{"model": "masked image model", "encoder_shared_expert": true, "beta1": 0.9, "steps": 37200, "warmup_steps": 7440}
Rows from block 2 of the encoder of a small masked image model, named by matrix and row number. Rows with one number within an expert belong to one neuron, the router's apart. Each number is 50 + 15 x the weight over its row's rms, rounded and kept within 0 to 99. All counts start at 0.
Before each expert's rows are labels from the 100 images, of 14976, where the router gives the expert most weight on average: "patch colour" is the nearest of a few named colours to the mean colour under the peak. Only what is clearly more common there than usual is listed. The data: photos of plants and fungi (iNaturalist).
# router: slot weights (encoder.blocks.2.mlp.router.weight, 16x160), inputs 80-159
# up: expert up (encoder.blocks.2.mlp.up, 8x160x160), inputs 80-159
# down: expert down (encoder.blocks.2.mlp.down, 8x160x160, transposed), outputs 80-159

# expert 4
patch colour: pink
router.8:76 44 32 21 33 67 26 58 48 49 82 37 39 50 70 52 44 43 47 39 50 17 49 44 45 37 82 71 72 51 82 49 56 33 68 48 46 40 65 41 37 57 49 36 59 40 50 34 23 58 72 25 63 63 35 68 27 69 58 43 51 49 37 69 84 48 68 40 68 44 50 58 45 49 47 47 39 35 49 40
router.9:52 35 68 54 35 36 41 71 70 71 60 37 35 50 65 47 56 48 24 26 45 59 29 48 41 75 54 72 36 55 52 45 58 71 37 53 24 59 45 58 48 44 64 22 69 42 52 74 43 52 68 43 72 66 44 48 37 49 79 48 35 67 60 55 56 40 49 29 32 46 53 76 07 29 43 49 69 63 51 58
up.0:62 49 15 79 68 51 49 35 44 35 73 48 30 58 65 31 44 40 60 28 68 48 58 56 39 39 40 36 59 52 66 84 64 40 53 69 65 48 52 43 60 55 66 47 28 47 41 37 27 24 38 66 38 45 66 67 38 61 41 35 57 57 37 71 46 52 43 40 31 28 47 30 53 54 64 29 49 90 51 27
down.0:78 35 54 38 45 38 52 68 49 33 64 10 69 43 70 82 30 47 67 62 46 28 61 71 47 39 33 22 60 57 54 58 34 31 73 74 50 17 48 37 37 67 46 53 51 64 13 62 23 51 51 30 43 59 61 50 26 84 36 68 38 50 30 69 70 27 48 75 48 57 56 34 65 64 54 64 45 35 40 47
up.1:43 53 31 55 56 59 42 42 27 73 75 42 48 34 61 17 27 42 43 26 23 47 27 62 51 80 54 55 50 59 41 70 36 45 35 41 13 20 66 38 61 59 38 57 47 53 37 50 47 36 38 48 49 36 55 58 41 38 62 38 54 70 45 62 59 50 27 57 60 66 59 45 34 74 81 23 74 59 56 42
down.1:40 75 53 47 63 57 48 35 63 36 53 66 49 46 44 29 51 63 59 58 70 42 73 62 51 34 52 16 71 51 45 25 51 40 74 52 67 43 46 67 57 46 30 45 32 39 31 39 50 46 48 43 16 27 59 61 32 65 31 73 69 53 54 41 50 44 55 54 54 45 29 64 43 70 46 51 54 46 43 49
up.2:39 54 40 61 77 46 53 19 41 58 37 47 40 39 42 33 43 25 50 30 28 63 38 85 59 72 12 67 55 45 63 79 38 62 21 33 34 33 56 52 63 55 29 73 50 47 21 54 46 30 37 65 26 40 64 58 65 42 40 44 48 53 54 47 37 60 41 56 43 54 56 23 55 54 62 52 81 50 49 38
down.2:36 49 58 53 23 32 59 66 46 44 58 40 50 51 54 44 50 43 37 30 78 34 73 67 41 07 65 56 55 42 55 27 47 61 49 49 61 42 37 51 63 80 25 46 49 64 15 55 51 40 55 71 42 74 60 64 17 70 46 38 38 52 93 45 57 57 66 71 42 44 26 58 51 55 27 53 51 38 59 11
up.3:44 35 52 57 63 40 69 48 60 28 09 62 21 65 09 56 47 63 70 74 53 78 49 56 46 35 21 38 70 48 49 70 41 48 51 52 76 44 71 56 59 57 54 56 59 55 47 46 50 51 69 57 57 40 66 35 87 60 26 64 74 06 69 45 22 69 45 50 60 44 57 47 52 41 49 52 57 32 34 65
down.3:54 43 47 48 54 46 49 59 51 46 17 50 64 68 43 37 47 42 27 62 48 54 46 48 51 86 47 48 65 35 23 33 12 46 21 65 35 59 31 48 57 61 61 76 74 40 58 50 77 19 47 75 55 94 55 47 69 30 78 41 53 45 58 36 36 54 66 24 59 42 53 36 40 01 53 47 34 73 52 52
up.4:55 24 40 61 58 52 75 47 56 40 12 36 32 56 22 61 32 58 56 64 57 77 40 58 55 29 04 31 56 42 59 71 50 47 46 63 71 57 73 53 58 69 47 52 57 65 43 46 46 28 74 67 29 46 79 40 84 51 40 42 55 07 56 45 06 74 57 50 52 30 71 47 66 41 47 54 53 47 34 46
down.4:60 65 56 53 60 47 39 38 53 55 22 42 49 66 44 44 43 51 33 59 62 73 45 61 57 84 47 51 32 39 49 33 31 62 20 58 25 70 33 53 51 55 83 70 49 38 41 42 50 33 70 74 48 93 53 47 74 28 74 56 50 38 60 26 48 32 66 15 55 32 69 41 45 02 52 40 46 60 44 38
up.5:45 44 64 62 53 45 41 39 20 84 36 51 50 58 55 28 40 19 57 13 25 47 57 64 44 63 64 39 67 34 34 63 23 56 49 35 30 30 56 52 43 57 45 68 48 37 42 34 80 36 27 51 35 48 84 40 71 60 59 44 28 35 44 59 50 65 30 35 66 58 67 30 54 80 60 32 62 62 31 71
down.5:62 49 37 17 33 53 49 49 41 33 77 45 59 53 37 60 58 70 69 38 35 39 48 47 53 34 51 41 34 60 41 47 49 30 73 34 52 78 65 48 47 55 50 80 61 39 39 75 40 65 50 30 50 45 45 47 38 29 57 71 44 41 39 35 47 42 68 56 67 60 36 52 63 32 32 28 54 19 31 58
up.6:37 39 47 60 59 56 77 52 59 32 00 60 33 64 14 56 53 68 54 73 53 77 31 62 49 61 14 33 64 42 39 60 40 54 39 63 67 58 71 51 58 64 53 56 68 57 48 50 55 43 73 53 66 45 57 23 82 60 40 74 68 16 51 57 12 62 36 56 54 28 54 39 48 46 47 57 58 26 47 60
down.6:43 43 58 46 50 46 52 56 47 47 15 51 59 63 37 28 47 46 34 47 47 70 41 42 58 72 33 43 63 42 40 38 18 41 04 72 32 62 35 51 66 48 76 67 75 55 74 62 84 10 50 76 65 82 50 38 66 35 68 45 55 36 59 40 32 43 58 28 49 37 50 29 35 09 44 51 42 66 58 55
up.7:40 46 50 77 61 50 38 26 27 65 41 80 42 38 20 40 42 52 37 49 31 62 50 67 64 51 50 54 43 40 50 69 25 58 21 32 27 15 58 35 57 34 48 87 32 39 35 57 51 39 41 66 23 55 59 48 63 45 49 39 75 60 57 35 42 54 59 43 38 38 54 39 45 55 82 32 68 57 51 54
down.7:65 61 39 47 74 42 44 54 59 56 65 66 63 54 51 37 46 63 17 35 64 49 73 62 46 48 57 31 57 29 48 34 64 58 66 39 67 42 51 48 30 65 19 39 35 62 25 41 42 49 73 58 42 48 66 57 38 45 36 59 57 25 51 63 63 47 69 38 24 41 39 47 59 58 49 51 79 15 26 42
up.8:50 56 44 40 48 62 56 42 36 22 60 60 48 40 30 47 38 81 58 71 58 59 52 44 52 17 51 42 42 55 57 66 62 44 49 56 65 46 73 44 58 38 61 49 24 69 51 53 48 52 89 32 44 52 35 20 45 38 47 75 99 24 52 34 42 52 44 35 46 43 44 57 39 54 66 48 56 44 38 63
down.8:41 26 58 54 41 40 74 61 57 63 47 54 43 42 56 27 69 41 54 42 44 52 24 49 51 20 51 64 60 55 14 54 57 32 41 42 68 65 63 45 45 60 57 28 76 25 58 63 74 39 22 38 78 33 43 29 30 40 72 57 44 62 43 61 24 68 43 73 28 51 22 53 56 76 37 56 52 75 80 86

# expert 1
patch colour: grey
router.2:39 31 34 43 45 41 52 53 63 37 36 60 53 65 42 56 41 77 36 69 37 60 47 42 50 33 51 42 44 27 35 70 44 38 41 47 40 47 81 64 42 54 51 54 37 72 45 70 39 41 78 57 22 57 64 18 50 40 84 36 93 35 55 52 51 72 71 39 58 35 50 69 41 67 55 42 65 57 49 64
router.3:53 31 51 66 36 41 52 55 53 36 43 69 41 50 63 46 43 44 16 61 27 68 52 56 55 35 67 28 33 16 42 40 65 56 43 54 43 28 68 64 54 41 67 48 58 34 33 46 52 31 58 43 36 79 50 34 30 47 82 52 88 45 43 48 57 62 70 42 60 13 67 77 42 80 50 41 69 46 39 82
up.0:24 74 50 40 36 31 67 46 47 43 37 80 44 45 49 38 69 36 20 58 43 43 47 56 57 52 41 49 87 45 49 28 47 42 53 38 50 51 35 45 73 35 20 79 50 62 57 27 99 36 32 43 60 38 43 67 54 48 10 46 57 89 32 42 35 44 56 44 46 32 36 59 42 43 46 54 47 65 64 38
down.0:63 51 32 35 55 72 58 57 29 33 54 71 64 53 25 48 63 46 50 46 30 26 30 05 58 51 62 55 62 57 40 56 83 61 36 43 50 38 61 51 55 50 26 52 74 70 66 54 57 40 38 34 54 16 44 52 63 32 34 59 61 52 45 38 81 53 61 53 66 80 44 21 38 52 52 59 65 36 51 69
up.1:64 34 41 34 79 83 62 43 41 66 45 45 56 22 57 44 64 28 75 48 39 48 36 78 49 53 72 83 33 40 28 44 31 67 39 33 41 40 54 53 62 58 37 59 72 38 31 61 69 39 41 49 68 18 56 87 53 22 48 31 32 58 62 50 52 72 38 63 41 65 66 20 72 66 53 42 62 52 52 54
down.1:58 54 54 66 35 55 40 52 33 49 79 32 49 45 61 16 41 45 52 40 61 65 54 69 76 81 40 20 44 52 54 60 53 35 67 67 48 51 52 43 38 59 65 44 42 36 39 37 52 26 48 28 62 51 67 50 37 54 53 65 45 45 00 58 59 42 53 67 50 47 62 16 56 43 39 51 40 34 45 66
up.2:79 34 64 65 52 56 60 39 49 44 48 33 31 46 42 66 35 58 97 61 56 71 39 53 30 38 46 65 14 82 80 67 51 61 51 55 65 33 56 17 46 60 77 41 47 59 46 79 20 58 60 27 44 55 39 45 36 42 57 54 55 43 57 46 51 58 35 94 46 57 59 53 68 44 64 34 48 55 33 55
down.2:54 30 69 21 32 55 82 51 64 58 68 41 31 51 57 60 52 54 66 57 50 29 41 59 47 21 63 72 38 72 65 31 48 43 42 22 41 45 61 51 41 59 55 37 58 40 35 61 26 80 39 20 34 49 45 42 23 65 76 53 43 54 58 51 47 48 29 99 62 37 41 81 53 91 31 47 43 23 66 62
up.3:66 35 34 59 37 23 28 48 42 63 47 40 50 79 47 59 22 51 60 46 24 24 49 50 47 66 78 58 59 24 86 58 46 56 31 36 25 31 57 34 32 77 51 86 33 42 41 39 44 57 58 55 40 64 52 51 55 70 63 23 62 63 44 57 86 61 59 41 75 46 67 40 50 91 67 37 57 52 38 52
down.3:35 58 54 67 45 50 32 59 57 50 88 37 35 46 75 04 45 36 52 40 67 58 92 81 54 44 55 58 47 57 81 60 46 65 64 61 66 65 47 43 38 56 81 50 12 42 26 48 35 16 44 64 62 61 54 55 31 65 35 59 23 41 41 69 44 46 58 43 48 68 50 59 62 25 42 51 38 48 45 48
up.4:43 33 31 68 52 73 55 45 49 66 22 35 40 60 40 51 36 65 58 47 55 65 33 59 39 59 10 59 28 50 54 57 32 59 21 44 42 67 55 32 63 65 45 71 45 60 38 99 64 40 55 74 51 66 52 52 84 20 48 36 64 59 65 55 46 55 57 50 25 56 45 49 56 34 57 43 59 65 41 33
down.4:65 40 62 28 52 51 40 48 46 68 37 39 30 51 45 43 34 50 48 64 53 52 29 86 66 58 26 54 39 52 76 59 54 50 64 58 35 60 54 41 37 51 66 46 47 37 30 53 34 59 75 17 67 68 60 37 55 60 61 57 50 40 17 53 43 43 41 69 30 35 72 75 51 43 43 54 32 00 59 55
up.5:64 37 44 17 51 75 37 51 54 94 80 21 43 23 41 61 40 43 44 71 42 08 45 54 42 37 62 64 33 64 60 36 37 68 52 44 41 35 50 27 52 34 55 62 64 23 43 46 20 65 55 33 33 67 30 80 24 46 47 42 30 66 34 44 66 28 44 62 69 34 57 53 58 52 56 34 54 49 34 40
down.5:52 55 62 49 40 46 80 40 52 51 60 54 22 24 38 66 42 57 40 49 37 48 81 77 42 32 46 54 39 61 90 56 21 62 48 32 57 68 42 41 60 56 36 66 51 71 23 62 69 40 77 65 30 58 45 81 62 53 21 34 60 68 52 54 51 46 61 42 56 47 63 69 56 35 59 46 38 29 41 21
up.6:33 41 46 63 75 64 58 52 60 58 24 27 43 46 56 44 54 51 59 48 61 61 38 56 45 69 05 67 38 53 66 64 37 53 34 55 42 69 37 54 85 69 42 68 59 58 43 93 72 38 57 71 75 37 60 46 82 25 34 56 40 60 66 67 30 58 59 50 19 55 46 50 51 22 42 55 59 68 50 26
down.6:67 32 66 56 56 49 54 34 53 61 29 37 19 44 43 39 40 48 36 37 49 71 33 57 52 61 34 59 25 52 62 68 45 57 65 73 56 53 44 46 39 53 87 36 56 53 50 32 51 49 92 28 81 71 50 43 59 58 57 75 46 42 11 54 44 43 24 39 38 24 77 47 54 29 42 44 62 33 45 72
up.7:62 45 35 56 34 38 47 43 42 67 49 44 41 63 82 41 79 12 32 22 39 40 32 61 57 48 64 58 55 36 63 45 41 58 59 35 23 30 52 49 53 59 60 62 51 44 40 29 55 50 31 40 48 43 74 69 39 75 44 51 12 41 43 63 65 58 46 49 59 33 57 38 81 76 38 43 60 31 53 49
down.7:49 43 70 49 37 52 56 62 63 48 60 36 44 37 42 56 54 53 75 60 42 54 54 75 38 34 53 74 45 67 82 44 27 58 39 39 53 71 51 53 49 69 75 66 56 44 17 68 37 49 39 56 58 64 45 60 42 41 45 55 35 31 46 47 29 57 68 70 71 68 52 49 70 19 34 71 40 44 37 41
up.8:40 45 58 71 54 38 43 53 41 76 67 33 49 52 73 30 39 42 55 15 47 67 51 48 56 99 42 60 58 56 63 52 42 33 40 44 29 45 37 34 44 58 64 27 60 40 45 60 68 32 34 44 65 63 41 34 46 39 79 58 40 54 52 72 41 49 42 27 60 94 62 27 51 31 54 41 55 63 46 60
down.8:49 23 46 50 52 65 49 78 58 62 51 27 19 43 55 57 36 52 61 53 59 54 63 72 34 35 52 50 48 49 80 65 41 68 66 72 74 67 48 52 37 75 52 46 48 69 40 44 61 41 68 55 70 54 45 53 47 68 26 57 35 48 17 72 38 55 53 79 62 66 58 34 58 33 50 62 49 24 48 34

# expert 5
patch colour: brown
router.10:35 58 56 47 54 49 44 54 52 51 25 40 68 56 70 45 55 54 50 32 60 43 45 42 26 70 73 38 78 15 40 29 42 53 38 56 27 45 27 40 57 64 33 38 68 25 46 46 58 45 41 51 40 86 61 80 68 52 23 41 34 46 51 59 54 39 65 24 57 61 37 36 25 47 49 62 67 58 46 50
router.11:31 59 47 44 62 28 64 47 43 62 41 50 60 49 46 64 55 42 46 32 37 45 56 57 30 34 57 63 76 42 34 52 61 55 36 42 47 52 46 31 68 68 28 48 55 54 46 27 50 48 49 47 56 24 55 48 58 63 02 48 48 30 56 73 47 46 46 27 49 76 34 28 46 57 38 56 67 18 62 40
up.0:62 41 54 30 25 74 39 41 25 52 57 53 58 48 74 17 56 14 44 34 18 32 37 61 54 69 55 44 59 52 21 37 36 45 51 60 15 36 63 59 52 42 47 59 66 24 44 41 47 74 27 35 58 54 78 53 40 52 74 51 18 35 31 42 44 35 34 46 83 60 51 25 73 52 56 45 62 56 39 65
down.0:50 63 35 21 43 43 45 43 35 42 93 44 56 59 53 54 51 37 36 50 32 14 55 68 54 44 54 43 57 70 41 33 61 27 66 37 17 34 36 55 65 42 32 58 50 48 27 47 46 87 27 28 60 21 55 58 36 65 41 37 53 81 43 54 70 27 49 58 56 47 39 32 54 72 27 56 50 49 59 68
up.1:76 52 22 40 76 46 48 17 32 39 85 63 43 59 46 58 58 58 49 48 62 64 41 53 34 30 58 52 35 54 67 60 67 43 54 15 53 47 60 59 46 53 46 36 22 57 49 51 34 40 74 47 28 31 64 51 28 54 49 41 80 22 60 29 44 82 58 51 56 53 55 55 52 51 59 45 48 58 49 47
down.1:42 76 46 43 44 44 51 37 50 84 57 57 40 60 40 37 56 27 53 36 25 60 62 51 41 52 50 29 59 29 32 26 38 40 27 16 53 65 48 35 45 53 21 36 36 37 48 70 86 34 45 55 43 25 64 38 56 38 59 60 68 53 61 59 32 57 59 31 42 62 30 44 41 68 63 46 39 40 54 65
up.2:58 34 43 42 86 56 47 21 41 72 74 56 44 30 49 38 49 39 36 35 51 44 43 70 62 41 48 79 23 77 40 71 60 36 24 36 35 46 58 45 66 37 67 42 52 44 35 56 30 80 77 38 76 32 64 25 06 33 53 52 51 60 62 62 60 28 46 52 40 40 61 59 44 42 67 31 66 49 39 47
down.2:56 71 51 20 29 67 55 53 47 56 60 34 64 42 52 37 32 35 35 55 42 25 34 26 72 71 53 26 56 67 57 10 26 64 25 40 31 67 38 50 54 62 32 58 67 50 50 58 62 24 46 47 42 15 57 61 37 45 62 15 34 72 56 43 72 48 45 51 59 33 57 60 60 70 30 70 24 43 47 60
up.3:90 41 61 30 82 66 70 33 45 36 37 64 46 39 32 52 42 65 79 81 68 44 45 57 47 43 43 37 27 76 49 65 63 43 54 58 67 41 56 44 50 33 86 48 45 39 42 54 19 58 82 30 57 68 39 33 30 45 51 48 65 42 58 36 57 52 32 71 51 46 59 52 56 55 66 39 49 51 36 65
down.3:41 62 48 63 23 36 43 49 60 51 78 52 55 62 51 69 57 42 44 33 42 46 57 37 57 49 61 38 49 42 56 22 44 31 44 30 42 51 53 51 51 45 14 48 39 46 46 85 51 48 19 55 37 22 64 71 43 43 51 45 55 56 80 60 37 61 68 61 24 46 37 54 47 83 40 69 31 48 89 56
up.4:53 32 65 73 63 73 26 43 36 64 32 48 37 44 43 19 35 40 69 31 55 53 38 60 58 62 27 64 35 69 32 82 50 50 28 61 36 37 81 42 48 49 73 60 43 43 32 71 24 48 65 42 68 58 67 31 57 45 76 74 42 39 44 63 41 24 45 41 30 63 59 50 51 54 61 31 59 68 34 62
down.4:35 38 43 37 52 41 61 49 38 64 60 58 18 53 42 28 50 54 53 54 58 45 21 62 38 43 43 45 21 69 85 41 74 82 54 37 37 78 26 63 41 38 68 49 45 43 50 57 43 62 58 45 51 29 64 31 52 37 64 22 54 76 48 40 80 45 39 76 40 16 55 80 50 74 40 46 11 44 40 33
up.5:58 39 47 64 69 53 34 26 27 56 61 41 40 51 47 39 29 48 57 48 33 50 26 66 60 61 43 78 21 59 75 76 65 64 30 35 34 27 70 40 61 54 75 61 42 38 36 79 28 65 70 43 59 70 64 32 36 39 77 56 59 53 53 50 68 55 58 38 43 48 69 61 51 75 59 25 76 59 24 60
down.5:57 47 55 30 36 47 55 55 52 60 65 49 70 52 42 19 60 48 21 68 28 30 55 61 34 60 51 38 47 62 85 25 57 74 15 48 52 55 54 48 57 52 50 34 49 69 20 59 68 22 65 24 44 59 47 49 49 37 69 50 46 61 54 49 80 32 48 47 37 27 40 76 55 55 55 53 24 29 38 20
up.6:66 31 37 47 59 85 47 26 32 78 74 43 54 36 54 47 49 47 50 50 26 46 17 70 60 75 40 54 26 64 36 53 54 53 38 49 17 41 74 50 67 33 56 55 63 28 28 73 27 78 51 43 63 58 62 31 24 38 74 61 36 59 49 42 64 35 35 50 61 46 71 37 47 54 61 27 70 48 31 60
down.6:59 48 43 52 42 85 43 53 36 60 83 57 48 42 37 03 35 31 23 46 29 51 45 71 59 76 63 32 41 46 47 58 71 59 09 43 51 79 69 38 23 53 32 35 56 41 34 50 52 31 61 64 51 28 41 37 45 27 61 40 43 46 52 40 62 37 53 34 44 43 38 58 60 44 67 42 35 60 49 38
up.7:66 57 66 43 49 50 52 40 12 30 69 66 57 34 40 32 38 59 43 42 43 37 60 42 54 57 63 50 53 53 35 84 50 50 47 69 65 64 75 41 28 46 49 41 34 31 59 36 24 35 52 36 58 36 37 24 48 57 50 55 62 27 17 42 44 21 48 52 77 61 51 61 77 53 52 54 41 53 59 52
down.7:66 51 53 62 54 55 36 51 61 50 54 60 69 49 71 82 66 59 62 53 67 63 35 39 50 23 63 56 43 22 22 45 36 40 52 44 68 45 50 51 50 53 42 25 31 35 69 63 53 30 20 44 34 68 53 39 32 36 78 65 48 44 63 49 24 70 64 60 49 65 35 66 53 48 55 45 57 61 82 37
up.8:75 53 37 72 35 55 61 25 50 35 54 62 54 52 47 46 55 61 36 55 33 76 24 60 57 40 69 63 15 46 73 64 66 82 42 34 48 54 66 54 51 65 71 68 38 62 47 62 28 43 67 54 64 58 40 59 53 46 69 53 62 47 41 40 63 87 74 55 39 32 64 50 46 58 55 31 55 54 29 41
down.8:58 36 55 19 42 40 54 52 58 65 95 50 51 61 39 53 48 42 38 63 58 06 70 44 62 35 62 46 58 60 57 21 34 25 37 39 31 53 39 54 65 28 32 36 52 48 47 63 47 39 56 25 44 28 64 40 38 34 37 28 44 63 72 59 57 22 34 50 44 33 34 66 54 65 50 50 34 34 60 47

# expert 0
patch colour: grey
router.0:70 38 63 42 71 66 54 37 33 16 49 67 55 50 39 47 54 59 63 56 50 72 61 41 65 43 59 29 36 53 51 66 63 51 62 63 64 29 62 50 30 35 62 43 43 47 63 48 16 49 53 38 47 35 61 33 37 63 44 67 53 13 47 35 50 37 38 40 75 31 57 42 82 62 52 52 43 42 21 70
router.1:57 51 63 45 73 64 49 42 36 26 44 59 61 37 31 48 32 77 76 74 49 65 60 47 56 41 45 39 38 62 45 69 54 42 46 71 59 21 72 52 42 31 58 48 31 57 44 48 22 54 68 54 41 49 54 24 53 57 44 60 70 12 35 38 29 35 63 51 69 30 60 53 58 49 61 47 52 35 37 45
up.0:36 54 43 45 46 07 42 39 67 69 49 51 53 37 70 52 51 22 19 42 32 15 44 64 32 53 57 54 73 44 39 63 19 42 38 42 41 35 41 56 63 68 38 48 64 36 32 42 84 60 46 47 71 67 74 46 40 53 72 35 38 71 39 62 47 39 63 34 58 75 50 44 33 56 70 52 57 27 73 57
down.0:64 64 53 68 56 31 67 42 69 73 50 44 57 29 29 45 30 18 22 56 54 62 62 54 48 51 37 55 35 64 66 45 42 69 28 53 34 40 29 61 70 36 41 60 39 68 38 59 53 49 82 65 38 53 47 56 67 37 46 55 36 48 78 46 63 35 88 30 35 47 65 56 43 15 54 54 60 42 56 35
up.1:49 39 39 49 66 68 68 49 66 49 32 33 34 37 70 33 50 38 37 44 68 53 40 51 52 66 11 53 31 65 37 28 47 53 32 54 48 72 27 42 69 47 53 38 71 59 49 85 79 44 53 54 82 20 50 35 58 29 59 79 45 80 67 64 34 60 48 40 40 65 38 61 49 31 48 49 55 64 47 20
down.1:32 63 64 69 64 44 50 27 39 53 22 59 53 71 33 49 55 63 60 67 65 56 56 61 52 57 24 57 13 44 76 64 35 42 69 67 46 48 22 72 76 22 66 51 28 60 48 37 40 61 64 42 51 61 57 47 84 37 52 72 50 32 28 39 42 40 55 24 54 33 64 77 40 18 49 49 60 29 36 47
up.2:42 52 45 96 08 11 44 58 74 72 59 56 46 69 45 43 54 41 06 28 36 43 47 61 63 42 54 48 67 25 85 56 45 49 49 29 40 43 56 46 53 50 40 69 40 37 44 59 57 46 24 51 31 39 62 69 44 51 39 59 50 48 68 54 59 73 45 23 37 39 53 46 44 78 52 54 55 65 63 62
down.2:75 64 53 60 39 16 35 34 41 62 69 43 55 71 47 40 41 22 21 58 28 41 76 59 64 75 51 35 42 50 73 45 40 40 46 46 24 29 48 60 29 33 53 46 31 53 32 63 41 37 42 24 36 79 76 47 49 40 62 68 40 49 50 35 62 34 84 25 52 22 68 58 67 14 51 46 52 30 47 60
up.3:40 41 33 60 41 41 30 30 52 71 55 35 35 45 47 55 40 38 13 46 40 35 28 73 35 33 51 85 51 37 64 52 37 53 22 42 11 37 29 44 73 68 52 68 50 38 24 66 57 56 54 50 42 61 58 75 50 46 69 34 54 57 62 79 55 57 65 41 30 71 57 38 28 52 64 38 80 50 64 42
down.3:63 55 50 46 22 48 35 58 44 38 78 24 59 63 51 00 20 50 18 55 35 50 64 64 42 69 49 46 54 58 91 34 38 65 67 60 42 43 29 75 49 58 40 47 67 79 60 48 67 48 50 64 46 56 64 36 75 48 48 24 58 68 38 42 71 37 63 40 53 43 51 55 42 34 62 53 46 52 51 31
up.4:37 51 32 65 60 27 37 24 48 74 50 58 40 53 61 56 49 40 30 36 43 41 30 61 39 55 36 81 62 38 66 34 38 49 23 15 34 65 39 41 73 59 32 63 41 38 23 55 60 37 63 85 41 52 65 61 52 44 55 18 47 71 68 68 53 58 50 46 48 78 63 56 42 43 62 27 74 49 50 29
down.4:48 53 50 22 05 51 68 64 29 37 63 35 48 53 52 02 45 34 44 51 31 49 38 73 40 63 42 47 47 69 88 40 62 71 51 57 25 72 42 60 48 55 44 53 65 61 39 51 39 55 47 64 50 57 49 36 52 47 52 19 36 77 65 50 55 31 52 71 83 42 44 71 55 16 35 42 58 54 58 31
up.5:16 51 62 44 38 50 50 68 50 42 54 32 73 35 47 53 40 57 48 57 45 47 65 38 43 51 77 53 56 56 22 60 52 45 48 63 43 47 58 26 42 56 46 46 57 52 58 38 48 50 62 36 71 53 41 31 37 69 23 46 55 37 49 67 44 01 61 56 57 56 37 50 48 42 34 67 52 30 69 62
down.5:37 33 42 46 41 53 79 60 46 40 29 65 27 43 49 67 64 53 67 46 57 62 04 40 46 24 23 56 54 59 66 76 79 54 68 41 71 72 53 39 42 59 33 49 61 53 56 34 48 74 44 55 54 00 34 35 44 53 43 46 48 32 34 55 41 86 22 85 62 70 29 50 60 71 44 52 32 46 69 46
up.6:38 26 40 52 50 42 38 40 47 80 44 38 51 42 52 42 42 53 35 37 30 34 26 76 37 66 49 73 57 48 52 28 29 42 19 28 15 52 40 33 75 59 43 55 70 18 24 53 83 47 44 50 52 69 65 62 48 35 74 39 60 68 59 61 54 50 47 48 54 62 71 34 20 42 68 35 87 57 50 49
down.6:45 84 41 47 05 64 22 62 30 37 79 40 65 40 58 28 48 46 13 55 40 37 34 49 45 63 60 44 59 54 94 37 70 83 55 56 57 66 51 75 43 69 61 46 48 58 53 47 44 39 53 67 44 59 44 76 51 45 59 27 45 54 43 49 65 40 70 51 77 65 25 69 46 22 38 50 37 51 58 42
up.7:42 44 41 66 39 26 29 25 36 84 57 49 43 44 58 46 50 41 37 32 38 33 22 65 62 66 60 77 53 36 56 20 31 39 28 21 18 30 29 36 62 41 56 58 32 17 36 55 57 63 35 53 52 78 56 68 33 36 78 40 56 65 56 59 52 49 58 35 39 56 65 42 37 44 68 08 71 57 42 65
down.7:74 76 38 48 43 46 58 46 38 38 47 21 50 53 46 21 26 57 09 79 31 68 33 56 39 69 51 53 32 47 55 34 50 82 34 69 18 69 51 53 58 49 53 52 60 57 48 47 53 37 50 70 39 73 48 70 79 29 70 23 36 62 20 36 50 28 75 33 66 20 54 59 63 03 50 42 53 71 60 35
up.8:26 67 20 54 61 28 47 55 54 54 47 28 30 41 43 44 39 46 56 24 60 49 62 42 53 60 18 52 82 62 52 99 44 49 52 58 50 63 57 35 55 73 31 54 44 78 48 55 70 26 71 79 60 22 44 54 73 57 21 54 48 44 53 97 53 52 42 54 36 91 47 23 48 41 46 54 52 41 66 24
down.8:77 59 43 61 58 45 29 39 53 57 55 43 74 41 46 35 28 37 25 64 43 51 67 57 53 86 41 55 34 46 66 61 28 62 53 72 60 44 38 47 54 61 63 63 58 47 53 52 56 37 54 35 53 64 48 45 82 49 68 64 34 36 42 40 42 42 59 29 57 32 72 38 56 17 73 52 27 67 40 49